config.toml
dataset = "Sentinel-2 satellite tiles (TerraMesh)"
image_size = 64
crop_scale_min = 1
color_jitter = 0.1
num_classes = 10
encoder_activation = "relu"
encoder_patch_size = [8, 8]
encoder_conv_stem = true
decoder_attention = false
residual_init = "none"
nesterov = true
adamw_lr_other_params = 0.00096
batch_size = 64
adamw_weight_decay_other_params = 0.01
Rows from block 2 of the encoder, named by matrix and row number. Rows with one number belong to one neuron. Each number is 128 + 32 x the weight over its row's rms, rounded and kept within 0 to 255. All counts start at 0. After the name is the row's rms in percent of the matrix's.
# fc1: MLP up (encoder.blocks.2.mlp.fc1.weight, 768x192), inputs 39-77
# fc2: MLP down (encoder.blocks.2.mlp.fc2.weight, 192x768, transposed), outputs 39-77
fc1.310 214 [ 88 179 113 126 128 113 155 120 148  73 162 149 145 124 122 129 166 177 148 126  93 115 116 123  90 144 138 145 188 213 128 159  63 150  86 128  60 150 110]
fc2.310 185 [134 157 139 166 146 132  88 146 146 106 157 117  77 152 134  80  95  70 153  99 100 124 145 106 134 114 111 164 194 134 116 167 122 134 116  71 209 116  90]
fc1.311 144 [163 168 180 103 157 128 113 107 122 113 141 100 127 126 124 134  71 117  73 105  75 138 115 106 131 120  89 153  87 154 191 142  91  76 120  97 124 111 153]
fc2.311 129 [169 170 123 179 110 105 154 153 120 112 124 119 136  84 119 136 115 224 143 159 123 100 154 146 139 157  78 118 168  90 129 127 145 102 115  81 104 175 159]
fc1.312 111 [129 102 140 131 127 100 121 168  94 143   5 156 128 147 118 113 183 168  51 160 110  85 117 109 103  87 162 157 125 144 156 120 144 152 137 121 111 155 166]
fc2.312 113 [ 74 128 132 143  87 126 167 159 125 127 124 127 114 167 139  81 100 105 109 131 117 125  39 113 101 186 109 160 115 124  75  95  86 131 145 129 123 129 131]
fc1.313 065 [128 121 119 150 155  96  86 147  75  93 126 120 106 102  80 129 185 122  79 158 134 139 134 100  94 123 108 164 169 112  84 103  47 125 121 160 140 183  80]
fc2.313 066 [126 133 130 144 147 127 127 100 155 103 154 164 169 149  77 126  82 114 163 107 169 137 116 156 111 143 113 187  78 101 182 149 113 144 110 172 134 126 134]
fc1.314 129 [ 96 136 146  93  64 115 168 131 163  81  74 134 152 119 105 131 131 147 131 149 149  94  92 125 118 129  52 166 117 141  96  78 130 153 148 150 194 148  92]
fc2.314 135 [ 79 122 154 132 109  90 138 154 163 132 113 112 111 128 121  92  82 142 152 104 152 125 176 148 178 190 112 120 121  95 113 169 115 153 118  87 183 109 195]
fc1.316 051 [147 139 148 111 167 158  66  54 180 141 198 140 191 198 124 142 169 159 131  95  88  86  77 128  69 155 163 158 120 109 160 130 109 179 149 169 100 183 136]
fc2.316 038 [171 114  94  91 134  88 157 162  97 148 103 170  61 128  86 160 135 181 109 102 128  96 122 103 164 134 114 138 119 152 126  85 129 106 155  88 167 130  81]
fc1.317 075 [106 106  95 134 133 158 134  94  96 128 143 130 123  91  87 104 154 137 112 113 162 156 150 113 146 167 126 156 139 188 142 155 129  96 104 190 127 176 105]
fc2.317 068 [116 103 118 121 159 135 126 138 141 138 111 119  98 115  71 131 103 138  95 119 185 188  67 114  87 151  66 146 190 123 161 183 150 106 134 104 170 179 159]
fc1.320 155 [110 114 156 112 133 115  92 104 130 104 132 119 154 137  98 177  78 163  64 168 146 117  86 117 118 158  97 110 120 138 150 151 127 109 207 210  86 128 172]
fc2.320 157 [186 128  94 109 153 166 136 136 111 155 192 148  73  93 152 135 106 178 179 131  67 124 119 115 158 146 117 125 156 105 113 135 171 104 141  83 145 116  89]
fc1.321 070 [120 104 106 108 112  93 136 136 103 129 135 135 104 130 119 125 121 124 140 101 134  73 170 136 126 173 102 178 147 126 114 102 197 153 100 125 139 120 119]
fc2.321 063 [ 69 178  96 138 101 158 153 147 123 187 116 136 109 100 111 150 132 103 170 119 123  75 116  92 182 123  89 134 115 111 129  44 161 158 115 106  96 151  96]
fc1.322 076 [124 143 140 118 103 118 141 164 175 111  94 124 137 168 157 173 105 138 181 127 171 108  95  88 131  69 134 114  78 118  90 122 142 177 113  70 172 136 137]
fc2.322 075 [163 155 109 120 169 155 107 174 123 105 185 100 161 178 144 156 142 129  92 116 118 136 131 106 116 170 146  75 128 137 102  51 122 144 169 158  95  73 122]
fc1.323 014 [104 157 130  98 125 118 110 131 141 125 105  99 124  60  94 167 181 126  65 131 172 138 152  76 145 167  87  88 126 113 160  99 100  66 128 138 145 167 138]
fc2.323 014 [150 100 122 161 140 144  94  96 164 130  93  84 117 169 160 108 159  95 130  93 158 181 182  79 128  97 152 159 187 124 156  96 125 167  83 209 119 138  97]
fc1.324 005 [ 99 123 123 138 115 165  80  97 103 144 116 147 190 118  79 160 101 148  75 129 166 144 136  81  77 158 124 103  86 157 127  71 142 162 169 128 117 181 182]
fc2.324 005 [101 119 128 160 166 149 199 117 151 102  83 141  73  61 100 126 137 153 129  93 126  98 118 166 103 107 101  76  67 144 166 155 123 180  98 128 134 136 143]
fc1.325 237 [151  83 170 118 148 114 181  95 131  96  51 186 157 144 133 140 123 103 119 111 124 110 132 139 141 102  26 120 129 139 188 145 140 121 157 109 142  89  98]
fc2.325 237 [107 137 164 136 147 142 109  94 111 126 126  55  92 167 159 120 137  66 157 106  80  67 122 156  86 145 109 103 125 139  95 150 120  99 150 128 147 120  99]
fc1.327 058 [104  76 200 163 142 105 186  84 181 140 123 110 113 142 113 125  97 106 102 176 139 135 127 119 108 132 129 167 148  75 102 121  95 125 134 148 182 133 146]
fc2.327 057 [154 108 112 126  77 144 161 191  68 111 127 144 126 161 129 130 110 120 112 103 131  87 114 132 122 125 152 137 124 135 131 125  86 145 170  96 123 108 149]
fc1.329 245 [128 167 188  81 171 110  71 161 127  90 141 102 115 131 186 141 152  95 108 128 123 140  95  90 168 127 178 139 147 128 171 118 106  82 126 180 119 142 119]
fc2.329 220 [105 150 110 142 117  67 135 159 128 158  71 143  76  95 101  97 104 137 173  90 139 105 175 113 105 137 118 154 175 144 184 154 144  75 118 172  85 125 115]
fc1.330 122 [131 196 135  94 132 162 134  97 122  98 111 140 148 131 163 178 166 179  53 141 174 144 130  90 139 105  90 145 111 148  81 101 127 106  94 106  97 141 148]
fc2.330 119 [132 115 160 140 110 153 163 134 136 150 121 136 127 115 123 142 143 196 140 124 100 104 134 167 137 103 125 165 150 129  99  54 142 110  88 157 165 102  99]
fc1.331 112 [ 95 157 128  87 101 182 146 147  60 100  82 178 126 171  75  86 195 146 119 130 121  54 158 127 163  98 150  93 171 127  98 156 158 143 171 100 130 114 105]
fc2.331 120 [125 152 112 149 143 158 130 104 131 117 129 117 179 114 112 141 107 101 104 215 187 171  69 132 137 137 151 116 135  97 150 136 139 151 148 163 179 128  67]
fc1.332 114 [161  66 159 130  82 124 127  84 130 109 122 126  71 161 111 165 143 107 154 151 119 101  83 111  93 106 108  91 127  80 156  76 200  94 137 123  88 175 211]
fc2.332 109 [ 84  85  98 132 146 140 167 130 144 173 144 106 101  89 140 122  93 119 184 113 104 114 169 114 150 173 131 114 114 147  71  71 115 115 148 158 104 115  87]
fc1.333 130 [127 158  95 117 132  89 130 139  86  72 110 108  77 102 140 155 150 160 136 196 145 120 118 144 134 148  66 129 125 102  94 121 116 108 157  86  95 218   9]
fc2.333 120 [ 80 105 126 149  91 144 126 153 140 132 133 110 190  95 162 187 131 123 126  83 115 129 110 150 162  58 148 132 152 148 132 156 126 123 148 130 112  93 167]
fc1.334 007 [124 209  87 129 153 118 129  79 115  93  39 140  85 169 151 157 149 132 143 124 186 107  61 137 103 152  60 156  91  84 108  92 157 179 182 114 159 119 113]
fc2.334 009 [152 130 128  97 111 157  87 183 135  82 116 138 109  67 157 142  90 179 162 128 122 166 156 155 150 140  62 187 163 115 100 158 113 103 119  85 178 176 152]
fc1.335 159 [120  94 172 175 144 108 164  67 161 139 100 142 159 144  95 188 127  77 146  77 117 213 145 144  89 176  67 114 106 200 145  96 173 115 116 157  83 202 175]
fc2.335 135 [ 83 114 154 162 122 144 119 138 151  85 137 145 162 125 103  76 123  60 155 107 121  86 165 159 125 100  90  95 156 127 130 135 160 122 154 117 148 125  96]
fc1.336 074 [138 194 134 155 169  85  99  71 139 137  14 141  89  93 137 162 138 135 139  99 119 147 124  91  91 119 148 156 176  91 112  89 119  99 144 113 175  86  77]
fc2.336 068 [123 104 132 125 114 166 147 157  37 114  95 161 125 130 113 120 113 169 118 106 181 156 127 115 174 147 131 130  92  86  87 161 116  76 138 134 134 159 142]
fc1.337 172 [ 21  93  96 139 151 102 101 112 110 158 116 110 101 137 100 152 128 104  65 139 157 169  85 173 138 142 124 109 154 129  87 143 127 161 182 135 176 149 135]
fc2.337 159 [ 96 118 121 138 167 126 172 174 104 168 166  99  83 103  97 213 114 144 125 157  92 118 100 128  90  63 140 113 140 152 169 113 106  82 146 150 142  64 125]
fc1.338 134 [106  98 128  43 163 109 150 117  90  91  94  86 169 145  81 104 160 140 113 112 117 170 148 129 110 135 147 116 135 118 120 188  95  87  78 147 115 154  89]
fc2.338 130 [140 113 133 123 176 153 154 158  71 127 123 139 103 103 162 163 101 164 164 107 176 174 125  75 121 129 135  44 123 127  83 127 161 102 173 123  99 142 159]
fc1.340 075 [ 79 200 147 153 165 151 157 129 179 102 129 155 123 177 165 165 128 208 107 123 102  62 119  84 129 146  93  60 155  98 169  68 145 162 123 125 140 175  55]
fc2.340 086 [116 123 116 111 105 194 158 110 109 149 118 122 107 145 166 161 120 150 103 103  91  66 121  99 131  55  96 139  90  95  85  91 114  98 123 103 106 138 149]
fc1.341 101 [111 161 144 126 145 167  75 134 179 153 104 128 102 144 121  59 154 113 113 163 126 109 113  82 111 176 123 110 152 163 108 130 124 106 140 179 148 176  91]
fc2.341 107 [125 152 125 142 159 151 147 169  83 141 170 129 157 107 115 121 145 120  93  75 135  90 100 115 159 111 121 176 165 154 164 133 180 104 157 131 129 151 104]
fc1.342 105 [117 144 136 120 148 179  97  27 106 123  72 130 117 147 164 115 143 166  88  76 117 136 140 115 148 109  97 124 188  83 107  41 110 138 138 132 130 187  96]
fc2.342 099 [163 138 120 105 100 112 129 167  87 115 123 148 146 105 104 158 150 109 138 105 155 157  86 167 125 150 132 137 180 102 144 154 193 148 126 118 113 131 113]
fc1.343 017 [145 132 171 148 189 109 139 139 166 161  97 106  96 117 127 170 127 142  69  69 150 144 120 112 119 131 113 139 147 116 124  70 154 119 125  95 120 101 118]
fc2.343 017 [135 144 124 124 135  98 209 144 110 177 143 143 154 194 105 139 152 169 144 186 120  88 154 124 113 147 198 132 152 189 111 175  97 144 129 131 121 125 100]
fc1.345 044 [134 116 105 117 133  96 102 130 148 155 104  80 120 136 121 118 124  75 134 126 111 169  59 125 175 113 126 151  96 111 197 123 123 104 145 114 160 146 115]
fc2.345 050 [149 178 135 135 153  97  72 119 135 156  63 169 124  95 170 171  90  99 135 121 128  97 153 125  90 122 138 126 165 125 127 140 118  99  55 146 142 122 146]
fc1.346 109 [160 135 156 159 156 137 128 104 180  84 102  67 158 188  78 161 115  86  98 158 117  73  51  88 104 162 183 181 183  79 117 129  76 175 145 102 131 158 121]
fc2.346 100 [185 113 173 114 122 162  78 102 129 122 158 116 103 136 118 194 105 144 125 216  92 219 168  72 159  86 165  90 110  60 109 154  78  82 139 149 161 143 111]
fc1.347 158 [173 128  87  99 119 134  97  67 138 191 124 139 166 145 104 151 140 131 127 194 165 193 102 145  96 173  97  48 128 131 155  73 159 128 156 105 128 151  92]
fc2.347 144 [127  74 130  77 139 105 114 161 106  83 120  89 104 125 134 166 143 132 146 134 131 236 159 159 119 172 167 154 102 174  67 143 113  90 135 154 110 165 159]
fc1.348 139 [154 147 142 130  80 145 129  85 166 131  66 139 107  90 151 137 162 122 168 154 138 162 141 115 121  63 151 126 150 128 156  89 165 145  93 154 140 141 180]
fc2.348 156 [134 144  91 115 100 159 139 132 161 142 164 103  96  65 149 182  71  98 122  94 176 129 125 104 122 103 128 129 137 208 143 123 149  98 109 173 177  80  99]
fc1.349 229 [ 76 177 180 121 122 135  51  76 175 162  85 143 144 180 176 192 158 120 136 114 138 144 123 106 148 143 124  88 133 117 103  42 161 126 172 153 141 141 133]
fc2.349 233 [ 92 129 137 180 161 133 138 128 116 124 155 185  95 195 119 123 135  85 105  97  90 122  77 144  95 175 116 131 132 118  75 150 130  86 101 120 108 176 170]
fc1.350 185 [ 57 152 167 126 107 109 102 117 142 153 121 148 150 142 123 131 175 152 143  73 174 134 118 119 121  53 121  99 132 131 139  64 134 180  88  75 194 113 110]
fc2.350 183 [194 146 144 100  91 129  58 154 115 105 164 171 147 110 102  54 123 123 152 182 131 177  81 148 159  82 101  98 142  84 174 118  94  84  88 136 152 137  69]
fc1.351 226 [ 90 132 127 114 172 155 112 121 152 141  87 129 161 154 103 114 233 118 138 158 138 151 121 140 121 111  71  80  68 117  62  93 109 133 146 122 124 145 143]
fc2.351 229 [118 172 162 108 101 119 117 166 119 108 157 143 103 120 118 124 219 174 154 115 122 135 166 111 170 135 164 108 206 124 109 159 157 105 168  69 167 181  70]
fc1.352 014 [ 53 122 175 133 140 117  98 129 113 136 117 131 137 188 107 149 193 168 129 187 102 151 110  93 179 140 109  96 143 111 118 103  89 148 146 172  33 124  92]
fc2.352 012 [137  82 116  94 125 108 110 143 116 104 167 161 144 122  88 153 119 158  81 122 119 103  84 151 160 136 135 137 172 142 145 103 101  80 107 145 142 132  80]
fc1.353 074 [143 127 163 150  66 102 159  80 141  86 124  89 200 136 116 172 157 162 125 109 145 176  69 141  91 161  81  64  92 127 145 115  95 152 142 139  75 182 128]
fc2.353 073 [132 107 189 132 117 139  77 124 132  92 133 149 162 102 185 131 166  82 127 194 109 171 168 114 152 150 112 111 172 110  93 126 129 134 164  94 132 102  76]
fc1.355 085 [106  81 206 134 157 133 133  85  87 139 196 122 155  87 119 128 137 179  96 119 138 136 156 162 124  80 113  84 132 133  80 125 130 143 127 174 117 193 146]
fc2.355 094 [104 162 141 144 104 137 112 158 124 108 103  97 142 196  91  97 184 106 115 141 135 169  94 115 117  55 108 111 161 119  96 167  85 134 177 113 116 180 136]
fc1.356 127 [137  94  89  90 168 121 119 103 100 108 158 107  62 149  76 156  92 205 147 146 151 147 124 123 140 122 112 131 112 105 170 176 130 156 141  90  83  78 149]
fc2.356 136 [109 104 134 139 135 127  96  80 116 108 124 103 157 139 167 111 111 114 152  95  97 129 106  66 119 113 172 169 120 140 124 144 104  79 133 205 116 130 154]