Rows from block 4 of the decoder of a small segmentation model, named by matrix and row number. Each number is 128 + 32 x the weight over its row's rms, rounded and kept within 0 to 255. All counts start at 0. After the name is the row's rms in percent of the matrix's.
After each channel's rows are labels from the 100 images, of 14976, where the channel reaches its highest value: "top examples" is what is common among them. Only what is clearly more common there than usual is listed. The data: Sentinel-2 satellite tiles (TerraMesh). In brackets: how many of the 100, against the usual share in percent.
# conv: 3x3 conv (decoder.decb.0.2.conv.weight, 96x96x3x3, each kernel summed), inputs 0-95

conv.41 080 [154 120  93 118 141 129 101 154  73 214 100 152 163 174 102 144 139 135  96 136 166  58 147 134 102  93  90 233 105 177 146  97  92 110 124 118 106 138  89 156 139 207  92 143 165  89  97 129 166 116  97 114 132 101 124 155 147 116 183 133 164 205 177 113 109 112 105 144 140 177 102  76 145 111  89 131 120 139 131 146  95 122 120 153 131 131 159 156 106 116  96 139 107 135 105 169]
top examples: clouds (93 vs 15.5); trees (90 vs 58.6); main land cover: trees (57 vs 19.6)

conv.49 110 [138 152 157 175 130 182 139  95  97 109 156 149 144 141 137 126 104 141 117 113 141 127 165 123  64 133 105 107 168 140 138 144 104  98 173 153 128 104 148 140  65  58 131 140  90 108 155 105 183 143 162 108 194 158 153 193 132  88 114 121 181 216 112 176 124 143 172 141 132 147 168 112 165 164 135 125 115 165 123 103 129 138 139 209 115 134  90  63 146 167 125 190 145 139 167 151]
top examples: snow or ice (97 vs 20.6); main land cover: snow or ice (96 vs 14.6)

conv.75 091 [101  86 143 152 121 154 117 170 180 134  90 151 157 117 154 145 103  53 180 141 110 122 146 159 159 127 149 123 119 121 137 112 198 124 182 144  92 131 133 142 127 152 132 121 177 107 105 124 144 156 109 155 146 144 157 160 180 178 142 145  89 254  89 134 130 132 149  88 100 110 129  95 170 121 131  70  99 145 170 132 181 147 142 104 126 119  54 164 128 112 163  85 174 131 166 148]
top examples: crops (66 vs 38.9); main land cover: crops (41 vs 20.2)

conv.25 118 [ 66 126  42 135 125 118 136 192 126 204 142 121 141 136 125 128 126 155 102 119 115 135 164 145 134 149 114 210 115 115  58 137 162  84  88 128 161  86 135 175 165 160 110 134  63 124  84 164 163  82 111 153 159 120 112 134 152 149 130 113 146  68 137 124  44 136 119 145 111 146  94 108 135  96  91 153 101 105 134 116 137  70 141 131  76  89 152 143 144 131 131 115 103 146  56 116]
top examples: trees (99 vs 58.6); main land cover: trees (85 vs 19.6); clouds (61 vs 15.5)

conv.51 094 [102 144 112  80 169 152 146  77 102 176 134 148 122  99 123  83 125 123 142 112 134 135  53 112 209 117 123 158 145  94 112 109 179 152 149 113 124 133 147  72 108 132 150 131 182 155 132 149 143 106 177 149 120 130 159 130 164 101 190 174 174  25 161 160 151 175  99  53 111 111 101 131 155 187 112  90 102 153 151 129 128 145 137 120  96 108 119  99 138 173 112  99 176 128 146 112]
top examples: clouds (100 vs 15.5); trees (88 vs 58.6); main land cover: trees (41 vs 19.6); main land cover: clouds (38 vs 2.5)

conv.94 152 [131 125 114 137 126 143 127 149 103 172  96 132 179 135 112 179 101 101  86  92 104 139 119 146 123 135 123 220 139  91 139 136 124 129 132 118 121 106 162 129 177 101 108 165   0 135 121 136  98 129  91 163 103 137 115 130 131 150 133 163 136  95 107 117 147 114 140  84 132 143  76 141 150  19 111 179 110 125 101 153  90 138 115 111 157 161 182 107 159 125 123 142  57 129 160 181]
top examples: water (87 vs 40.5); main land cover: water (67 vs 11.2); flooded vegetation (39 vs 10.2)

conv.26 083 [123 148 148 109 162 169 146 167 137 194 145 122  90 160 123 161 133 163 170 183  51  67 155 172 191 121 142  48 142 105 113  79 101 118 136 158 167 133 111  65 126  81 152 117 145 131 125 130 126 148 112 119 113 133 170 115 181 114 135 142 180 178 150 110  97 148 121 121 140  93 119 134 121 126 104  96 118 120 128 152 108 214 175 168 115 120 117  82  96 111 119 137 159  75  95 182]
top examples: main land cover: water (40 vs 11.2)

conv.30 096 [134 167 145  97 112  86 171 141  88  72 130 138 121 101  80  76 173 123 152 129 185 148 182 155 161  90 123 135 169 151 121 136 105 113 144 155  97 108 152  95 138  99 114 111  28 124 135  97 167 154 153 151 168 167 106 159 128 118  91 139 155  58 121 146 131 101 177 109 114 130 120 171 146  78 161 167 160 120 147 109 177  91 180 123 133 144  68 187 155 168 126  93  87 121 148 101]
top examples: snow or ice (98 vs 20.6); main land cover: snow or ice (96 vs 14.6)

conv.37 079 [124 116 166 110 182 136 187  48 125  63 168 136 127 146 125  95 100 112 125 163 195 117 128 114 126 119 126 123 114  90 153 130 178  91 153 185 184 149 121 139 120 176 112 160  70 190  78 151 141 113 124 147 142 152 128 148 162 148 134 155 171  57 148 114 149 150 147 107 175 147  91  83 175 120 111 162 166 145 100 135 133 170 152 114 121 155 133  84 126  99 150 123 207 143 174 151]
top examples: clouds (72 vs 15.5); main land cover: clouds (29 vs 2.5)

conv.67 089 [131 142 141 120 109 108  85  69 150 176 135 103 143 137 157  81 128 144 126 125 158 162 157 121 152 148 114 138 119 156 136 187 176  99 160 143 135 147 127  89  80 133 125  81 100 114 125 158 113 104 110 140 108 126 121 150 149 153  99 145 112 211 161 153  80 114 118 124 140 122 107 183 135  43 201  36 167 103  95 139 114 170 160 189 109 179 140  73 127 131 162 150 165 165 114 174]
top examples: snow or ice (75 vs 20.6); main land cover: snow or ice (73 vs 14.6)

conv.24 100 [124 176 214 123 151 139 159  83 158 120 125 150 186 112 119  95 120 128 134 135 164 138 163 155  97 193 145 160 107 113 113 164  82  90 152 100 144 136 147  73 147 116 123 113  70 148 127 108 159 104 181 160 141 128  99 118  98  77 133 143 149 133 147 137 176 187 180  53 149 126  46 129 133 142 129 146 143 212 164 146 139 124 161 138 133 134 140 173 142 156 103  78  96 131 147  81]
top examples: snow or ice (98 vs 20.6); main land cover: snow or ice (97 vs 14.6)

conv.72 087 [150 143 123 163 195  91 145 127 141 165  98 171 140 146 162  77 146 125 153 114 206 183  95 124 131  93 163 151 106 127  72 123 184  97 123 133 184  92 156  93 107 144 109 177  62 111 133 116 146  99 106 182 181  96 145 138  81 102  94  98 144 147 143 114 184 118 114  92 119 120 122 115 116  80 123 113 136 110 152 153 164 159 163 170 145  77  96 129 156 125 142 148  39 113 129 173]
top examples: snow or ice (97 vs 20.6); main land cover: snow or ice (97 vs 14.6)

conv.11 136 [ 87 157 140 125 111 162 140 133 212 125 206 143 173 118 126  92 118 134 106 146 122 131 114 116 134 205  88 100 139 140 102 245 118 126 100 145  99 153 123 173 138  87 120 155 113 131 135  98 101 126 155 104 121 123  99  84 136 156 100 131 110  88 109 126  95 144 101 150 143 101 100 145 104 113 150 112 125 118 117 103  23  91 106 192 106 112 124 137  92 145 191 167 110 150 146  77]
top examples: snow or ice (100 vs 20.6); main land cover: snow or ice (98 vs 14.6)

conv.71 106 [ 94 120 123  32 107 139 117 107 145 197 163 140 164 124 134 139 167 118 154 140 121 101 196 129 171 125 145 240 135 127 155 110 172 126  97 146 160 115 124 152 163 102  97 134 180 169  76 153 122 125 142 125 146 108 212 141 106 136  87 135 129 173 115 199 142 117 102 122  94 156 114 177 173 137 157 139 123 152 117 117 137 179 127 105 121 177 162  93 124 107  87 125 164 133 115 152]
top examples: clouds (57 vs 15.5); flooded vegetation (26 vs 10.2)

conv.44 085 [150 137 128  54  71 147 167  85 124 198 113 148 140 131 119 171 144  78  86 139 154 117 154 192 118 148 134 151 142 112 125  86 151 168 164  78 171 183 181 107 141 170 141 107 114 158 119  99 133 138  94 142 159  95 133  92 133 126 147 102 133 129 155 132 161 187 172  73  95 183 133 145 130 118 151 156 125 155 193 139 124 154 106 173 156 147 147 114 167 162 137  61 185 134 147  78]
top examples: clouds (85 vs 15.5); main land cover: clouds (48 vs 2.5)

conv.13 079 [135 135 201 105 158 115 114 125 154 122 163 148  80 103  87 147 140 105  91 202 190  61 120 134 193 143 126 132 119 135 139 149 191 152  89 178 159  58 118 131 109 153  94 140 108 159 139 110 128  91 118 101 150 162 169 141 118 110 144 140 102 115 138 140 116 144 123 218 216 144 103 121  95 125 146  91 129 173  96 168  98  87 131 165 111 145 128 116 141 134 155 115 187 163 150 102]
top examples: trees (91 vs 58.6); clouds (82 vs 15.5); main land cover: trees (47 vs 19.6); main land cover: clouds (34 vs 2.5)

conv.64 095 [133 133 118  87 164 191 186  49 104 125 160 152 101 139 162  64 114 168 159  83 159 133  72 132 119 115 149 120 131 140 171 136 106 109 138 160 177 140 177 167 151 188 130 151  94 199 159 125 126 122 101 180 168 137 185 165  93 171 135 134 138  94 104 114 140 106 148 117 157 124 157 103 134 121  54 122 164 150 100  95 142 179 141 123 119 159 122 139 154 108 123 138 206 165 149 122]
top examples: clouds (89 vs 15.5); main land cover: clouds (36 vs 2.5)

conv.42 100 [119 184 100 210 186 169  92 106 122 156  73 111 135 143  95 113 116 142 169 119 114  91 112 108 153 158 143  78 132  96 135 163 191 132 108 134  83 124 159 135 105  81 128 139 124 151 171 111 117 134 158 149 130 177 172 115  90 163 135 140 156 175 121 103 116 114 130 104  80  41 130  97  93 182 106 182 180 163  96 107 130 112 133 136 124 115 172 151 131  92 109 133 195 120  99 190]
top examples: built area (68 vs 37.5); main land cover: built area (27 vs 4.6)

conv.86 087 [129 143 154 106 137  56 142 122 170 170 152 134 181 110 128  58  86  95 205 119 133 125 171 111 178 174 145 189 106 164 146 153 175 116 123  64 116 169 106 168  99  78 101 129 153 138 134  71 178 140 124 124 118 114  85 103 120 121 128 194 141 108 149 174  79 151 168 151 138  99 156 138 161 126 154 145 138 115 165 113 132 133 127 125 108 139 207 110 147 119 143 132  63  92 101 109]
top examples: clouds (100 vs 15.5); main land cover: trees (45 vs 19.6); main land cover: clouds (39 vs 2.5)

conv.23 077 [125  71 193 105 118 159 136 119  61 131 159 137 151  98 198  72 100 128 112 133 143 170 175 167 208 128 116 119 133 126 190 149 127  85 115 165 139  45 124  39 112 160 137 135 154 149  93 143 139 137 137 127 160 164 132 138 135 153 111 136 139 163 141 128  98  97 192 136 103 107 178  76 132 160  90 101  90 149  86 128 124 104 120 161 132 128 155 157 113 152 169 171 166 150 136 148]
top examples: clouds (58 vs 15.5); snow or ice (44 vs 20.6); main land cover: snow or ice (42 vs 14.6); main land cover: clouds (32 vs 2.5)

conv.32 075 [119 173 139  52 170 148 124 116 130 160 157 151  60  87 144 118 150 113 131 159 153  69 121  91 156 118 119 155 202 138 115 167 136 106  84 181 120 154 196 149  97 139 191 183 127 132 152  91 170 112 184 155 157  68 156 114 132  92  76 132 152 120 139 154 101 125 167 165  99 101 127 112 105 119 128 164  89 101 117 142 112 102 117 112 106 100 111  64 143 148 142 162  76 120 185 115]
top examples: clouds (79 vs 15.5); main land cover: clouds (45 vs 2.5)

conv.59 143 [ 91 104  97 171  94  88 106 102 127 157 116 118 164 125 106 155 137 138  72 136 136  96 119 151 116 124 139 228 137 130 147 143 137 149 129 116 136 111 130 152 117 115 129 128 127 103 104 131 143 156 106 144 142  71 108  85 115 113 112 117  96 100 124 135 138 125 119 145 145  93 161  50 142 151 102 156 110 135 137 112  93 125 150 130 111 143 166 140 156 140 165 151   0 126 155 102]
top examples: clouds (63 vs 15.5); main land cover: water (30 vs 11.2); main land cover: clouds (26 vs 2.5)

conv.6 079 [ 89  86 120 135 123 121 146 175 180 160 141 130 142  95 139 124  85  99 139 118 144 159 200 137 189 122 127 112 120 145 115 143 135 220 119 110 180 164 126 141 113 135 143 104 119 147 183 179 138 171  84 107 121 206 131 127  94 141 127 131  83 171  99 155 133 161 129 114  93 140 135 118 139  89 175  89  94 124 156 110 122 137 155 215 108 118 127 191 159 149 195 171 170 174 110 121]
top examples: trees (96 vs 58.6); clouds (84 vs 15.5); main land cover: trees (73 vs 19.6)

conv.77 115 [143 153 126 106 130 168 137  96 153 196 140  77 178 103 145 110 126 145 126 102 139 137 128 188 196 130  93 206 125 143 149 102 139 136 118 159 177  85 144 103 175  88 120 141 117 205  90 132 112 135 163 104 120 145  60 121 121 124 100 136 129 124 180 199 135 161  91 147 111 149 170 166 165 145 133 167 145 130 128 104 126 164  87 105 161 130 136  88  97  67 107 169  84 120 115 197]
top examples: clouds (78 vs 15.5); main land cover: clouds (35 vs 2.5)

conv.36 100 [157 140  99 159  79 123 143 255 137 214 138 123 122 213 145 160 149 171 154 143 104 131 115 178 116 115 123 134 131 198 128 111 144 126 125 107 101 151  95 127 152 124 136 140  97 123 107 137 152 134 146 119 137 129 127 109 124 114 132 125 140 116 123 117 162 136 136 141 142 119 144 138 144 178 183 176 168 127 160 139 143 122 127 176 160  96 152 123 124 121 144 116 157 164 122  98]
top examples: trees (97 vs 58.6); main land cover: trees (88 vs 19.6); clouds (66 vs 15.5)

conv.5 083 [154 129 102 117 131 122 112  69  84 135 145 138 107 190 159  90 116 143 180 137 146  96 187 108 110 148 134 185 117 120 102  85 117  89 132 151 122 116 118 149  95 222 130 100 159 173  78 140 119 129 186 140 217  85 166 200 119 117 147 122 166 213 142 123 155 123 152 112 102 147 147  91 126  98  93 126 123 115 121 157 138 143 110 160 124 136  88 107 124 192 177  87 151 132 136 124]
top examples: clouds (77 vs 15.5); main land cover: trees (47 vs 19.6); main land cover: clouds (25 vs 2.5)

conv.90 093 [ 81 112 112 195 164  92 111 112 130 220 122  47 138 108 114 100 128 167  46 105 127 122 154 113 170 139  71 150 137 137 111 100 138 105 129  90 127  67 133 162 152 108 151 154  78 105 125  93 136  70 122 144 105 159 140 139 137 114 129  98 122  38 132 133  76 118 118 122  70 139 133 102 124 136  52 108 107 126 108 116 150 102 135 121 186 143 123 128 155 112 131 127 155 176 155 179]
top examples: trees (98 vs 58.6); main land cover: trees (73 vs 19.6); clouds (68 vs 15.5)

conv.47 137 [147 104 120  51 144 142 100 116 111 226 132 119 156 132 135  98 102  96 122 187 110 129 119 101 173 123 145 221 136 152  63 119 197 131 101 129 101 179 106 143 157 165 163  95 154 158 167  94 150  97  97 117 124 136 169 115 133 132 135 172 164 142 155 153 123 123 121 113 132 128 143 149 165 122  94 157 116 116 155 138 129 124 107 124 109 176 182 159 128 215 109 107 191 149 107  80]
top examples: water (67 vs 40.5); clouds (51 vs 15.5); main land cover: water (46 vs 11.2); flooded vegetation (26 vs 10.2)

conv.9 106 [ 50 140  77  99 145 110 108 194 123 222 135  92 124 129 151  77 133 142 143 129  97 107 156 150 146 166  66 146 149 119  80 135 138 142 139 148 185  64 166 148 153 130 128 121 119 133 107 142 142  71 101 153 158 117 109 110 155 138 134 105 144  45 160 136  62 130  75 153  66 120 113 114 129 112 102 132 123 133 149  83 153  74 168 133  47 120  87 125 129 123 123 129  99 145 123 130]
top examples: trees (98 vs 58.6); main land cover: trees (93 vs 19.6); clouds (56 vs 15.5)

conv.95 077 [170 145  71 140 111 144 125 110 112 152 170 121 162 124 128 119  98 118 153 190 151 126 157 157 148 126 119 108 118  86 119 111 161 207 147 135 202 153 172 118 155 101 180  97 153  80 109 109 162 122 155  95 169 189  92 134 119 135 160 182 147  89 153 162  89  94 117 129 120 157 102 116 147 159  96  84  64 124 172 117 135  97 155 117 149 170 119 112 156  87  80 143 137 204 114 195]
top examples: water (74 vs 40.5); main land cover: water (66 vs 11.2); clouds (38 vs 15.5)